Rows from block 3 of a small CTC audio transcriber, named by matrix and row number. Rows with one number within an expert belong to one neuron, the router's apart. Each number is 128 + 32 x the weight over its row's rms, rounded and kept within 0 to 255. All counts start at 0. Numbers have three digits each.
Before each expert's rows are labels from the 100 clips, of 14976, where the router gives the expert most weight on average: "top examples" is what is common among them; "loudest band" is the band of the loudest frequency at the time of the peak. Only what is clearly more common there than usual is listed. The data: read English sentences (LibriTTS-R).
# router: router (model.blocks.3.mlp.router.weight, 16x320, trained with AdamW), inputs 240-319
# up: expert up (model.blocks.3.mlp.up, 16x80x320), inputs 240-319
# down: expert down (model.blocks.3.mlp.down, 16x320x80, transposed), outputs 240-319

# expert 14
top examples: the word "was"
loudest band: 250 to 500 Hz
router.14:148124109164085122101151121139144078112111113114097118148197192183156122097068115173158101095142186162092106122146097093146180097106161122176131125182103102090159118129158175092089171149130109040120147117093113147101167108095124090170133177
up.0:156162141118101211128089157123154142136112137163141111104110084158169149084158159117090141053103090191073139135092111173143181101104163123106140134099123090077120134121130136148099124105145207151157083140144150114119080129152152060196157092
down.0:136060088094107083153154073143182203124166108098145132149093124100085099173181121150154181153191097172182144160201136104161105128123093139091092106123136155115116131114151131135160166113166100099132112086149116046131142119132098160087097185
up.1:195089094124115113106092193105108161135162114168132182126140201061166065085100142115129098140108131118055202140127025092151117124090144089192101147097133162134116095139172110078080123089165082137180111165163139165071125191131128119116137120
down.1:097146159098151113138124127128078133136133097131179074150121169108106186083134106081192171126182159082141115108135126107162143172135111124126075124085099117138124064123114120077120147146115102084154149091151189067142182135150191141106185157
up.2:073070097141063146059134116147083105109115104120157139187129128134086103142150172080150153145103129187089151139121120133163155131103090128144118154154101092161139135097191169141100116138077132095199122151114188125179158101102197171141133114
down.2:151077116134155126160141092162101197180041196083116129121056086094102059099147088120122058176179131141113087080139105138111119137153126138123162116132131069128144182132118116173143097130178153149141114177170146080117067154136106082183119125
up.3:111133178164092123144107121163100125133143117146092123195109134160150136134079159125103129110140111143125126139117092125142125174104077106156136113112147146034176145142139079109123139165188090161079134178117118124134145179119112123107095105
down.3:160162101177124095175123129132083084141125131127101036105171097150111078089160153161162187130137083126067225152117136102137133109065146135098097119128188154096066185150146105160095129123084098124140134140170119136192147133170132080125128158
up.4:113151128214130126098115160181108174152137171115134104177111100108143168162133137108105130137108161055141144146113141193167240151155110134145109095115111148139115164140184087162094150144110111095107182123133133153130125104171097127124105085
down.4:141147073151167117098121182129130177109107147187067109091143108082158120119185205140160155083138141126094127120100115145138107168084146151206081074166102077133133105113120118094137162121142161147153117095137108113074124143098155096112087167
up.5:135178100061105166093113111164143135131156114099108166169146126158136112122127075145150082089075133188079136109040137141153168189128140116059124140147129085127122144122127144155103091081194141140138126132162117149111127184144186185105148156
down.5:080056132154101132109129085102133129177093129155110117145082140096161091054193168175129152210135107126107147151143132186146173147147108121130166105131130157140151084089207106143117152173145153121157148092131098098112142157101157082147108113
up.6:132156084145079162122113150108133164091119086133160106162179130139152097142112116174133126139111146120139146197157101102153119112144138176102143138186178162161152116125083161095138127141146104130079092152204126173170073141075137117143181152
down.6:104105081179125121185136097133149090092159134094131129130143195112117154152179129126155116133128155110146153174115130128129150103148166137155126115173110137123170139218123109119172110154161131118177121117085161147143118071135189136073112193
up.7:130164101090091159150134025155083116094193121144126165110147156143083078115082059082142134106127148181121121170105156076178122144122119091110095136144094114163160118122103130150137130105114105107055139080111119175100113137124155110173141118
down.7:114163109097113116153123127058135161102078173122123144138108184094095147127191145146066072083082118091148115091100102166147067179132175113167126062145143135138068112071103160090155187085161082139137156098105055120106052102137158121144126186
up.8:146114124087117183149139131105167086096129113124182137162082101100159106049056182159119177145137144147126159122163130127186095111135117148095133108139114121147129125102107055120105108150180133077066118168064119085129113120184136043130117065
down.8:166112144133140159099155124146124208103133146136148143103128101083135136169197109170134101140115095147101029108085112136120120115092078204146145095153095075083157175149070125056079101126151097127133116114177123069141150130080118089181106126
up.9:122162166070167200093131133158064118163179148161132143096107118144122145143170148146135099121081098099095103111166139159151100096134114109128119143193153097094138144125146089072100107078089130189137126137070091108121134125165107143154140128
down.9:141172131117155165051167078127156129101155116097101053111145138126129107095174123099106145130127117173048107153094126040097148125126198144159126080137097133120112172078134116153088137167097148076061121155104162141106166103135069116154141132
up.10:102097133151099188153115058116127151147166112129119145116130086134092136135154129152195151120115186113076102105095151149155095190128113192125142123097053167189107128158117170099154157118092127164124154130085142197139131132128104134060153174
down.10:099102086133148094134106103142104136120116136064103141129144103117138124095122078104146129147108155109159154111202115090073130104079115149152116171083137139026117088142071151046112128125078111157150118154140091150141122125121125153132092123
up.11:161147146137146160162163145118159084115085094141142143112158124113125079112093133133141094069119182197088187125106117114186177129120148150125171138095102180144089121136096185158120131172130108080137117112162091128092137151108145047121094117
down.11:174132072082104118135176110093177116102169113100156197067115118173127066116086056213155102174140095065142137134139144132125071115083169116165133089125212115158134102124146123142103120171152149098055087101125114097198149107111207191110144135
up.12:187107098081099161144164117118143126113081057137160134094078137115067123110080101102145106086157145121122095104133161131154138202081134120138142125108138084149103158151058138065114173104168112160103085110107127151059128061132184110114189174
down.12:166071130125155140127169163117117100092135185064146164122122122175133136082151112095183138081156154118094165123170112106128177101122083149157084090084123107130214118105107153099173080157195162105167163137100103119106108138124151108175171146
up.13:173118099188139084023113115142156077132049121075091075141142095134191139104116153095091148140089135121106112090062083108170153104117128159199079114150138102121134149109147173132105136120171106112188098115114113116165112133114127149115092144
down.13:173187107154133109085148134112099168104080138129138116088155084105052123105094173114106104144143134169179092197142081134162127156135078121169078119141126080128122134075145138142159056108162128089129174159105203096167147090084141116101126125
up.14:091171089160107135124127131160152134126113147079099127127135138161123149140179118107181096086179149174120094165087108125167101084090180164164101098139135131182144124155116192121131103197104174113169147139092209151126172104108094115138103125
down.14:139145118149162125084098166156109093147158127135110133179080165108126131135091126072137132134120079141132114165116126137130111118125111084078127177185052114140070156082084163160091180075126130101144084058099071084114114107126167137114066138

# expert 3
top examples: the word "the"; the word "of"
loudest band: 250 to 500 Hz
router.3:117147116149068191182144167117121145150148110081104099123165129139142091109066141144148091170207083115117121141096072162123163135112137136134120075183149164115167119127145186157135117076134075144098079150163138148126122115110103079123117156
up.0:143117099191119121127085138099146191109151140144132142121125116094151158147103191081109105178186097189070159111177090200185065140081087188111130101088093101132137184108134108132141139100090092110089135159179119148161090129062125132165133159
down.0:127159145114139103132085140112063114136183120157094102110149170133134116088081064085088143122180083151132178101109156137079155170121143109103178174109102176124103157144069116149111104165197098172091123147142101146125141128125080123086126109
up.1:134137071103062124145155071182194135146152138133095109145131083182126124080115102147112128165160131139051141126169133132080132106143024093127151122170080161100107175120136149132111075170155156110091142112187071147056161127151149122143135114
down.1:142082103140171069111123214212107127131155209141136081217160144129104138073090117115105164113184202085121137118190103094151088134149102108158121130117081118095134140113092162117087198178115188130104123057102161132048197139100115152124137130
up.2:141142165170109115138111123161173165114092189164139059133140137138111146124198113164074146094066051194166180118107099127170104081151140139095114101130107125168138073095212143165126127096079107133123141105133130114060151100097091083123107123
down.2:122136108103125140127142122102086096096119197139087080051083135142125160103128140125113135120124120107150111103141100153163200102136147167126122153232091100118156136069111054113103105128109169153141134133131235116160182125146055188057111109
up.3:080110140177156070128133117115094105154176138128129134128136114154130190173096148182153091094178086142171136152110157101119089162117138156136134121099143134087101130089107141146119147101060088125114072136130133141175073103049154158130177140
down.3:091163171171060140139118068091179120108148118158111089083147161133162092079158135145148152118144141066103154154133158140125143151068118155125130174048116159126151058080080185152131061118097134121118094169139116152191181150151099102145112110
up.4:122145144182120146062139142150092103165109111115135137132153180152153109102103159158126190117132156094213116176020176144095164165115156120142124120080083100100109130127092155139105118096116173069149083114083184110146170104113146083111169129
down.4:157221103144124121130142132119147070116145123160102143164104098117161156156132166174147091169030091108134074163167112177130149156121101112145143161105136138098081133117120110127175150182145108160131159136131074152079067134114095135124074123
up.5:095058150151147085102149143118142180181103108153132123142150135148173127137105186163121094125052114127161150152172101040174068101128163120166120115135104121171076103108161115129130096145169094156133133147054133116154149133152118152118089108
down.5:157159161150099170113103149129135206112124102146095097099178123106127153126145109154093134122154112197085086100161196170145130110193160176119141129134070087157147054136137170181171108076113114131156158105104183113101142165115148121082185029
up.6:160105077125172092124124185182121130121159113146116117100159075120094137141110098124076156102150163192139143131131109139113058107095065102100114118155149150107145075085112175098092111154155124186131158140084144151148065111137115166147104073
down.6:169147158125047140126148129197084140098155092157139109098146132158133107121166159151173101121115131116171065044128141133140217122153094165149146087134154150106108219113110130118153124170128129160134118144158149109124142176118114170123123077
up.7:139125112124083152110109140134111088137127141119134141132094094150139170149121136132095121188101104128163071121164139131127071150183136136084172083140157140147130165132131155128117103063151122145097155116061167056112146109064186125197131164
down.7:104165139114181111169055117117131157101102168217155137086123134185120111193127146103086049127158147101123127127145110154175135091176095171102131110120139181127159160108118099090107165101069134140041140168138115064120124132171118163116132173
up.8:036055123168099076133149123185155109141097133149197127096163113181168119118167134121152116117135066081125200136133029082111109127142215099105096117105117179131162133081126126165130111150116107130205079098114099139129086094146167149140135116
down.8:133200089101122119176112130140088156158148111152173100176118105140148123093175106126125102178135160184155143074193171163140117117108093140116090072124065117124101131142178126164133137104098177165181159150163081141127145089135094119092154182
up.9:147135149163147173108150123172119046116079084123123092179095122178147096087102119080099126101216142112130175164139108083116076129081112103102118134103150170135077103169178125158136143075119111168149135082077141178119148095119116138169170146
down.9:158157146175110147117102102116108074056125112144128108233133198099098123135120106139137092134106209157131108135133151151120192142088131069147099107155137145171113052152076132145111072149139114137149121146110144170110097088081155128098151146
up.10:041152180098078135158140101153159099150100136133097158044081110185150164174127104167142124141132112102142152109088134118115195132124091145120094111091115090133093201120178157137096089145135166162116120045142120136141125121129134115131184099
down.10:127106128038139105177083139094112096046123143147137095129133150149144151132125082071101073107142131146133107116096152115169076154182089183109100086139149117141153156112146156126110142143158147106168113124158164101068165138183140104111151183
up.11:159134158140156133192089143143182160134075126119103158146133133132126184130116132130084117094048126136187082124179097108158104140081153158151150157113090073163095130134144117158092074147118159094170110154167121153165130169180158142114138128
down.11:143148136171109167092126133113151092106100133073124102124099144176113146108191145164073139146159148154188101163180123159096177173235070184165110124173114126168188165156153092144058114100117150130127159153094134179137149121124106142102103086
up.12:122129076207089195099203100122119163114169142161122124142143092172175063095197173202122152157139082116098168143126131136130097136103130116136159134134093104087114139097095147119100071138131170160170081138128136120096136079123172128144163117
down.12:217105122099093164142144102139146122154135153143136116123179091100112120134169203164125100142133118126185153120078145100079087130113110072132125105160182141163168196148199073099138185088120153107124151154106118125123071128110090107121193143
up.13:079147138135101119168113124125102117146106191067127149110155141139153100117106140126154069156099141150139071073093109144118092151119082124147082173150110119109143118176139216136140141102112132092153116082136173161156120073105130140117103176
down.13:154127181135179152118161110111134097131154086141054138074121127136115135155105143112124114155162128114096127096159129145161147104156185157184250132128151112162078125096132098075100200151158158151137136169144135122104147151167122168194134082
up.14:109150102124202103159120168108127103136056084148046067147093127157146150151091146121139146151146135100125164098125191173154095124156097116148161151101141168163082126093120133153170180131120091072127129112152118106183094185197157099143130076
down.14:108109108087080142123186114075193163161136154108243217133143064183133152100125093119076103148128145141064134115148112085107111169160133125158151128106123141097108147135131134176125138103087132139185082108141135077053131170060152112118139131

# expert 9
top examples: the word "i"
loudest band: 500 to 1000 Hz
router.9:097121157134077163117156076145117119092154110083160147116125158168141142138125090157139137126119179107136097094178112131100121119127096091104107129162158140148156153182135120117117123185122194142153100062089136133156123128108112154163116154
up.0:115091184162051111136091137101109127110163108151128091148097179151060109145097141165243150057119105061055126143176127148061157138174206166125111181104157197085173085134101187143105078110180085094104104134155160150123128112142131115128067148
down.0:155131156115140099081141133180127111161158108103128145140100129151132149106170171120156148166172140114149120105082131108144148148155078114179152179128113177124213117104114085138125175167121127201167158117107069127129147112086082138117159172
up.1:147168128166178201138124096087151169135135182113100136151091100080158132107133105113136098142124140168125080200163090111101124157187172150122124135108099106085107152166110169105133117124191162077111097159105108132134156136123147141154139159
down.1:123128149143098201114167120159110097119135152114168127180151171169157034139160179132132138099148180143103136157150079069141194072156167134097090064136152099085087127172097145115167111137131126134120149164130110162129159161108185204065170101
up.2:159122112125111115069092125096044082128153129147128177121125177140155061123097167124127157174178110155132164146070066147111141115115145138098123123105095137095091178101175204172137167158168092135136074142150060099132110135104106108099162122
down.2:055122113143169140114120155136118161118118084132093137152154154102190142162096156130047091142157137142194112123137173152059098207137081169161159136060149136140129136142140146143122156166108129099113121095127120166168124155114161150149131109
up.3:166088090080134113123138116073136151164171113089075106145119146125128225184133134150189138103170154120143117140115121127096161089109126163135207149095118068188119159159133091145101104135122160116101195097063076168082107179082067118150093114
down.3:095142180183058114108120079115147111090162108125189166102210133117194096108148127116076133069067097141143149114171084076137150070113143136146087152207152116153111139097107142145093144132130096124130136077079127098162174146163120185144132111
up.4:159169147156080194124153156100164102102138113108108133118084081107132138079052133172102094154160142072093137137081163066122120180158108179132158128142135162093074121152153190179148074138174113116145126125125128155122068150108165097095131127
down.4:101101099165114211121160103134090093118086140137197141156125165089148123079076148047147162149103132126101127108069128090104103152186105087141133110117107139172159076143162158164097126087164107031130069174142096141112155137104134156158118069
up.5:050112112108118121135154134061132097122128160148182133165133172082128098144142132150165225104154061128146157168161103131155066154067172142127110093100126077108128077142177150154143106086149057122174103096122117084141180205144079129155150131
down.5:170121110083179103072089147110082152118107137200130145151127128245103157103136145072131152138139160043099083106106125069172094171142130142071121112057094126140150150100135081176100113155145097137181112137107127167069108115108096087154117184
up.6:157127121138096144132089122196109155089159181099140144109093097103121112134153163127166089107080156140128124075103119159129152096084102167114212139137141118106123161087134131150142105108130076122101164171104106140137107142169097115164101134
down.6:078106101117141142111145050096102105123129149141108135108094191141144155132141122129119090145115122194075052101045096088125111067155140156126120133088150104116138147154154106136153108124169137196175217130081145126132132099173141103111164109
up.7:038154129133115155129178199112111164107113140120126127126125157092111117105109117143146128093168125201193149210169119150155118180111099102125117093118095113070143147120163108140104124145121143167121137122095112164195101101068208180103154147
down.7:089143169076162124161148141152080147177100191150102107128150129145092142118089111147114114083185151156157087148076168128168158138135123118115150165137125133131101163137159062180179078203165103171176099128095161136100132131112093188136092164
up.8:078162078189133127112100123090074130101125165156073167115095152107106079148138101088161134167158098154116092120137117152114102127203049182160155154149127140081090142104126070152171105150126153097149118092138154135122125148160117174099117139
down.8:186106104118150151127104127099132043115097125056105139096092111171155119176130127108129125131167122102174134161097141092128110166146154157124082090070193127204148114148173115094166119167098120135075124134120070087156111145141145119135179180
up.9:113101141147120146155115138123147102131155107130110128131068088180117088111099127155185146165115124149093179170101102095136108140148159222119128114142132118143098112098109096179107106102172107103177097206179165097133141184073112139083074144
down.9:098120123135128150157173122125131073094160165074085063117102145126122160118086178170131080051146097085173125121130156148069159099179124122138168134089177132149146148136138156149156108129167089162124139131139171131119131117068149194132107111
up.10:171139138197151122136128111190132160115130161055120118157161191116138153125127124154173170095097156157113141129141121126130126111103098151206114132095078120178130117098125184153089122164125142134163142110121138117103140137178181098147108114
down.10:097114110136114114106114163125118130102139093118149134133112159143132156137191084130214123122112130090084150177095145091113139134099196152185147149170111114112194198105137207136087106103129091112154131135124184115097134074081152103079124094
up.11:142108084131124117138167212039123106095107149121139064165168110109160110043169106165138114149148148122180154082128082131178149163099106139168115104099122143091170115165205160134165156147113138119136160116119132128101093206149148132120166098
down.11:160181141109166144097128150129090148108101172119101117082040108170095137139112142177111081101120114131129120128104139134117103100149150105183074103121211119110131072114130150136145107135082215101147161079144130106144174116103090166079079095
up.12:096103106210164106122184199142101130087059090074104100088167164130193153139125131129056111077135123111140140124120169104129213118166156136135134154115134106139131128218098191148106136127153096100118053099152124130127206123125135137103142125
down.12:097091127094123089077181129099109159117107109125111092093105145150095128212112084121154133096090112177142180089101134091154102123134163109156121128059088151115106160044167078177150107126129125118104102119101133123160080123153103147083191125
up.13:128181100137079094153160101144122127110085114139067142097092152149176127114131074100087134201171164182138127162099138171094117150174137152155063102164151133156120123119102118184055112067171140146128129122099153128150126115114146111079167167
down.13:140090141126154131164127101135160171100072048073092116125159091113185189160145085058114120127117174162149154078124136140117130155164144146114096072102078092160109103105102140108149154118151133178106119117136137149135116079189124083129122158
up.14:160146052155133101183164111060153129102103210168166112136135104104161141149089136128092151134183139105166097087155119204129179140153162076108124106139126108129158149110127155093102123107134159067169098155119178105180175159138137137074110099
down.14:090168090094111140145143139106115139128115131141121120157071099078163081157215120079109133170178178209137167161137111162057137142083092149112131117093196118116146165180127070072081139114096091130183165146089182112076088197101143149103091112

# expert 1
top examples: the word "her"
loudest band: 250 to 500 Hz
router.1:142152046124205142091156208067131124155142138106156104155094158114089140143121132114098120169093165168103176189131211118132136162153095115166162113139169056123109127117099106159187125055159160122121164086131123155104099110197149113069158100
up.0:064153106079133120078124081105128120083100128054090126156102176144161104172144069075105079097139162176130150186153149086133094144035127116116107144127132153138150190121141124073131145167133175128120125075131175108123083126102179122121161150
down.0:127116045177159140074135066113181147140132124094093188161143150132153103101075155092178169121104113164141121174178093145129114117114121153111114148103120105154116228140159155098184147141071130116090104134124134166135097146135105088097146135
up.1:152164214096101166186122082133116067134194098130102095151154149107071116120213142060169132103077104136123142122169114128092065135117189099137136173169151171095213131101130124065132101154173107120131135155113125126126091158139116105182139110
down.1:206187144105121102047103108102127092130113111182126123123071180080162144068134115062147175133170090102111107131154192087148125104108147122173174159170123179157105116146130160110146083107111138122138146120124156165100150132174115177113145096
up.2:139117132128145100181105179168203128104146172153120075164121143121033133120102128134111156120064088130160151137127157141122110132137125131122133099135109099130165127124198085135161103134136107081179118152136127136123129173135094147106162127
down.2:134145166164139168110138085102106121174068097145169126116095146145149165089102132125156170128158121141133123137096117145188109159125153160095123195138112142111161105142114148138155117092102130138137117128115169162134159157124132071112173064
up.3:145071103086109139093077103070078131147092133102046123073084139094113155116109156129126124133083120127163139096137157131155102116129119110136165109173140098185104182128159115167121170157133142133161187113110176105097127104160141169107073083
down.3:126130121112128131141116111114151104151185078164105128116067128105143166157092192140109056174079113087169129093142074134093134160143175129139101162132161121102143101121210158178210112117066171141144110162134165008129094125149144162112084130
up.4:054166108179126111175171160132121107189137131131086129123105195163195120096126076187162092153082163125078111146143145112122170140100171125109086106157120104129126040072125124109128129128115085146072118154139158111117160156097137112164116077
down.4:143137174128118184115107125141120097131145076194134108122111083161107139169198124159140129175152079163179118144119125133095108118094114135203168116134131142111143103161141132125123132118146160185106085162126187125073146106054164129101117119
up.5:136188133092178095139108043084117154122097094091147091139123083154162113129137128145094146146124177059113127090162123131145115147147080099146189164153172118112091131095125114119162147154131162138082140144106060145113162109122111137101127125
down.5:113125114139130080121112130094124072120127127179061123149090114215111081114094165180143141119147098148074168086200149129085157133106094176123108147148189127160057123093105159187154150107177079166155107137162127106104125124127085157162178123
up.6:090079124081159209151090134124078105128100152151134114132116128113116142167089069170175106129176110112140126184086068164120108067136077137169181095144118117138059156136116111145135095081105160129162088133120202123070127105110114054165159123
down.6:173094138186147167126133125181145121082163106169151125111099142100115141170109129137164078153106121147140104135129151178144159117136137165096085074108118127122096135129092067149082112154161114115137134110143098160134150211082183113189092118
up.7:137128091140118111114094152088057169076173120087134145143105104158155100110158203118119099098078165130118145116151166101068145155120095137103149125162116161160150058200128122123138211121145101167058113131153104094118135165094088109084110115
down.7:166115116088151136105155162084158179118137124148116161126128116121137085162144085164101139104115125126107140150161142156197093137192109036070179155174100100094114124154154149126168125131137065101150110122104117141139118146116118089124154129
up.8:100168089151104182111098122085088095065050185137161112113147083115132108129152154105157116162125101100119110102108152152150105229113129112125093116153126168149147165205103130166122113160124055107105100143139130093145144156126099150138137132
down.8:156133108104157136129120135100097124080092101168087164163117073181083138146078123107123134106058097165110152159137087165129162101161105138085191101124152156144094159146146138113075084138203126126133044119191102154134085105149156185081103123
up.9:136112158095171145159072152158098127163182118184083126120114165145081097169108058167093090120091098120066097171200189113136092206086157178194167092148091092125094099113137184065153103181166168102097180085148113131125105168101113157107129068
down.9:166176143137181145196126126130105117131158109074119198160132092108124121123152123224144142078140149109094123126147117064132122196121191120130095158109097089126130133101098116060130131084132087092139173110132125158118121111161121105156121125
up.10:114116150108142106180169222057105108120106068079044128144167135169113148109110076168180105104157117146126169133101119109052139173115099071139129137163150128162104090080168171151120133044179146134158131141095160170102129126149092147099092170
down.10:136097111115136118161112126153122058129081080086108145091129137120180150149140143086166199182164110107104144105157101144083112117109138129170112144102166073115054135155098164171127119107137116162059105128121134086102164130157112105066122183
up.11:069165123185104115144113091153142088106107117122067189114143118101161115127161161142121129129160076157109160128097106130117162092104145147143099171129103104121105096147133103118191057103131176152119107147154118140147102157099122152129110054
down.11:124096172171112114155105114159106125097151155114151167094133134080156140108053068123155119105131103101060146157105095096108159098065177173181117111077126168089130157160142112115145093101157142147092125144106100163092157108114090099111085118
up.12:145076143122142173111156140103095155136108112158132146150142114111085166112081124117149074097105093190072150145115092171116137121062122128146126173125131169140097139166113090163126113180065131064159110177088145119145211168129147161165083115
down.12:135119158091150124124139101092079090124103098160100082132188125145182208118164124076156059151156121157114100119063105092068137126144185156133115118109128159124119095087125136158139109139146122090088110133128059136157075155105138144136158120
up.13:151156107157082168091149135122114115165151123119125086074126128152118190137178045130076043071149135096156111105126179157150137122181175110162180128145140177101155137131173149185113092139132132133163140094131155112175163177094110159111201149
down.13:150170147112196129161118121119134112171108159212126167083187120139101183181108123075144085145153141103134089103136139131206147104121078125169106161125121114127106123109091082064150105111096118049163109159113178079156099190128148143098109131
up.14:117124106178127159139151114112158174133154117108218096103138121151133130132130117106120116144132129135149142207097119112176205191171143154137132200138165124078144072122097119104154142177077131162167099132087026118139149105130143125099147141
down.14:060147114122128124159139120172152069166098145124117097105132085133151115132110104035166118111154115135143109157141118177199143124142111134095048119169145128084157155129124116158110130078105088138100102154196085158123112091172131182146120149

# expert 6
top examples: the word "you"; the word "said"
loudest band: 4000 to 8000 Hz
router.6:112099154139149119133114078168147140115168127160132044114161110164157185106134130132090140118164128176138076129137189096103086112102147155165112118073113182116196131065098131155105109106188116047170152146100094146127162120184111160119130136
up.0:109135136103096130164098098075120127106116065110120135163083115097105127105208092103101127146049133193135133092075147082142105176146097078144181165165160115095097117101154118133192095132114189146102160113073108076185116116139155121118157086
down.0:131161089085151083148177196094101116134096122105148074106109044086125181136095127126117159155086170110138163096160139145114171111202146136100102116067107146152085065148114109155115102128113015122183138100145118154093079136099178134140171138
up.1:135103141157140139147099182143153093111157154123086082118147130114141142156083138129129174112147127131142179151182162140141146165145139145136098199106103147172127179086126165145073167078150181172184161128169118110062146219192109130150144131
down.1:124100045131162154087085113159143113110150159115185251140151146174087108124106129165141119129134080128137144108049130136090072161152128084136191074076138115145128082182166108117155076164145087108128133172140164130083164124122062135131120118
up.2:112092131153137165156098146160129128066101074129160107131164135148128111088143147119122171094141134155161150140087185089094088115139144163145136172163149122130108114168093080091060079202070098125160104128084153142168099089110124166173166116
down.2:195084118142035121162189154247090151159156122110137120177105202107183204168105169114142162110077123112123092087116099059134112087136183154141106149102139129075146122132138124076094124101072159173174189151115118116089110097175132122141126124
up.3:020115152153124166114153157091154111120132107127119106144183131101104137103078124172156138121175187135127127156107128125110129146147101150199161142138112148029129082129112145146132125104134110141185142175151213086116165125113104120123123157
down.3:095169172093130140084109060083136068117110070107079094120161150134149101156128167132172141088216122113092127153109105109175124126092102208130154152156188152119086153156131187105088134162151212129188136166112058205156114101128132139140160153
up.4:077136152146129148091119073123178121180066145152087174087163093151116098119169132128145136114127123174193119159160098156151159134083074114108144053095105164110127145101152133098133084187085139105171127104123104154171144123134176058157090092
down.4:098173152133164078110149105174103201138079119098117107103103122122104178172107166127132131142067127107134111129153160066083174136149161174121122178146086146198066078181150100120093078182124176146144194154101055172131136129101098126151152109
up.5:109130120084084079110173185164088115123042160129155087214114133153193167166121078088193154127155171080064063168129150157127096103129114157161150138079077112117129124145139129113118123122142173144128076141099157102096120119186076161101138168
down.5:110138133043119149162035143086104088163113110112172230116146155136128118120141147123141158127112127161172089170125088175123116133161116155176151127171113142138142183128152129054193101148111154109053168073125143114082108113123135111136100105
up.6:041108101084126125136158079148127108135077124132140118199129133120170090111164129125156147049150093114181131164131154126148164121135151140101094217175108141161168103118154170099131123040172113119103065115193122122172085092144067079123134130
down.6:129131181133112149109109175186097129077121122155132160217077119102132133126162159193153117132113115115175118124204116090123143096129123110118132107027167148111120145178145101094105116149131078139147143078123095097165080189104133156130113153
up.7:105062149128130068073176145108129094117174147140155084110163078147106042128154099126110149132120161079127085131101140133142119108120084144056192124073161091090139144139144061054101172135186128075167089133071174104081117121078128105115185138
down.7:105165109097118126118127137099131061128124091045080138168183143143136157123077128086161134094186105099186123113115084119096110060163140171112126099147076118158131155094146129143070152120113138120096128092154215086168114068102126119106172119
up.8:117163192234063082114131090118094120167095133119136201131127151130144144120164092093115114112089132103175147055170135107102113146079137131140110142129214180125174154123111146121122092145096131063082149109118140112158089167158137158138162073
down.8:074111126141121121120201159093136102111165107165079109087131128130180157107167072102121110133110142173124130109135172142098155116148138078154122078110215129080155104123114107101135127160117147177117150043124153136160165102155112148143209127
up.9:059081118115163188115146171071175180090065082171108153111117102136092101158096139142133095108186154097110086175089081155160138115159171144188149080184175142134096109117097176121101131140071120096120092088121093111112167110082152134173089138
down.9:178154085102118167103129120145081123166157109132089089070181135080142140156123122143098082126116129108142141145133096127146135082154134125107139119110130085103160108199175087142169099148154120159109088143089141112068157145155141086157111109
up.10:119132083139116150139117066090164104144136075162153131133147102202116132125128101046053214110126131115074152163136080127099177175119043095097109135121141102154144119136102122162116111068125037086180091163109172045109116073160096124114126080
down.10:124084082108119046135093165105113128153168131090175102048132088118068119167134160171103113131145130130109239109085164157100127131119202104135103111184112142096117068126105133146112145091141108126106213102118050152094100162119108091113092137
up.11:174152107132092108096160107172204157146138125160154127131090181144151115097096146147176133171146154095080039119109127167150172162176089094136136116132133157183112117142107149118183163106133164181152108165134104125150142175144104091167086163
down.11:122151102179082096134118095049153182164099127108181111146140130121100114195115187115202134158132132086120109172159095121103116125167115154122086176121080141092094095134100100104076133165096132146104139113176156150097099167142106108116119130
up.12:149126156099139168146101118178082091161212114070124078116084077115062093151146181154153072140150114090113144133126119109152182148111136109079064066102143151118071132130119122097152096119148103156152127134172116141136162124098157169098156091
down.12:103030155110156147143131187169188118144127097092109161106081099147140159102136114137123118082165154074134101099098140135165113100165194128075198139139085146147131136183130108068174123199113161085149088115099103167163140141137106148116109096
up.13:144189105194162159122153127132187135099134158102141106134063169073090121148111167133138101136079136151088123128173180171092120105137177096182098105164187120128131089058133087202093074132136135125129105146152104134104132167119131102110092161
down.13:163099182172137166066158139148081060111071122120091184116084135182064115134188091130149166134119111124100079133145175182127131150176113130130218137203086109128121071113183133191060141152138120131140087144130123083153182185107153171099103127
up.14:149104162117108140111137135156120134138120121144181136117118157090162134181139051123124140114069160111081189187070096094087055179106146107104076156128101097179140092142089131163118093058066169093149179119160166157108104154163084132142118119
down.14:111159151105120111128130133142206171070154118171179075104131131113149180106089178130108123168172179146144104185159109093146095088141144133085107085116134077048102095106108155098126092100130100155195168120089153193135093125111115161140092160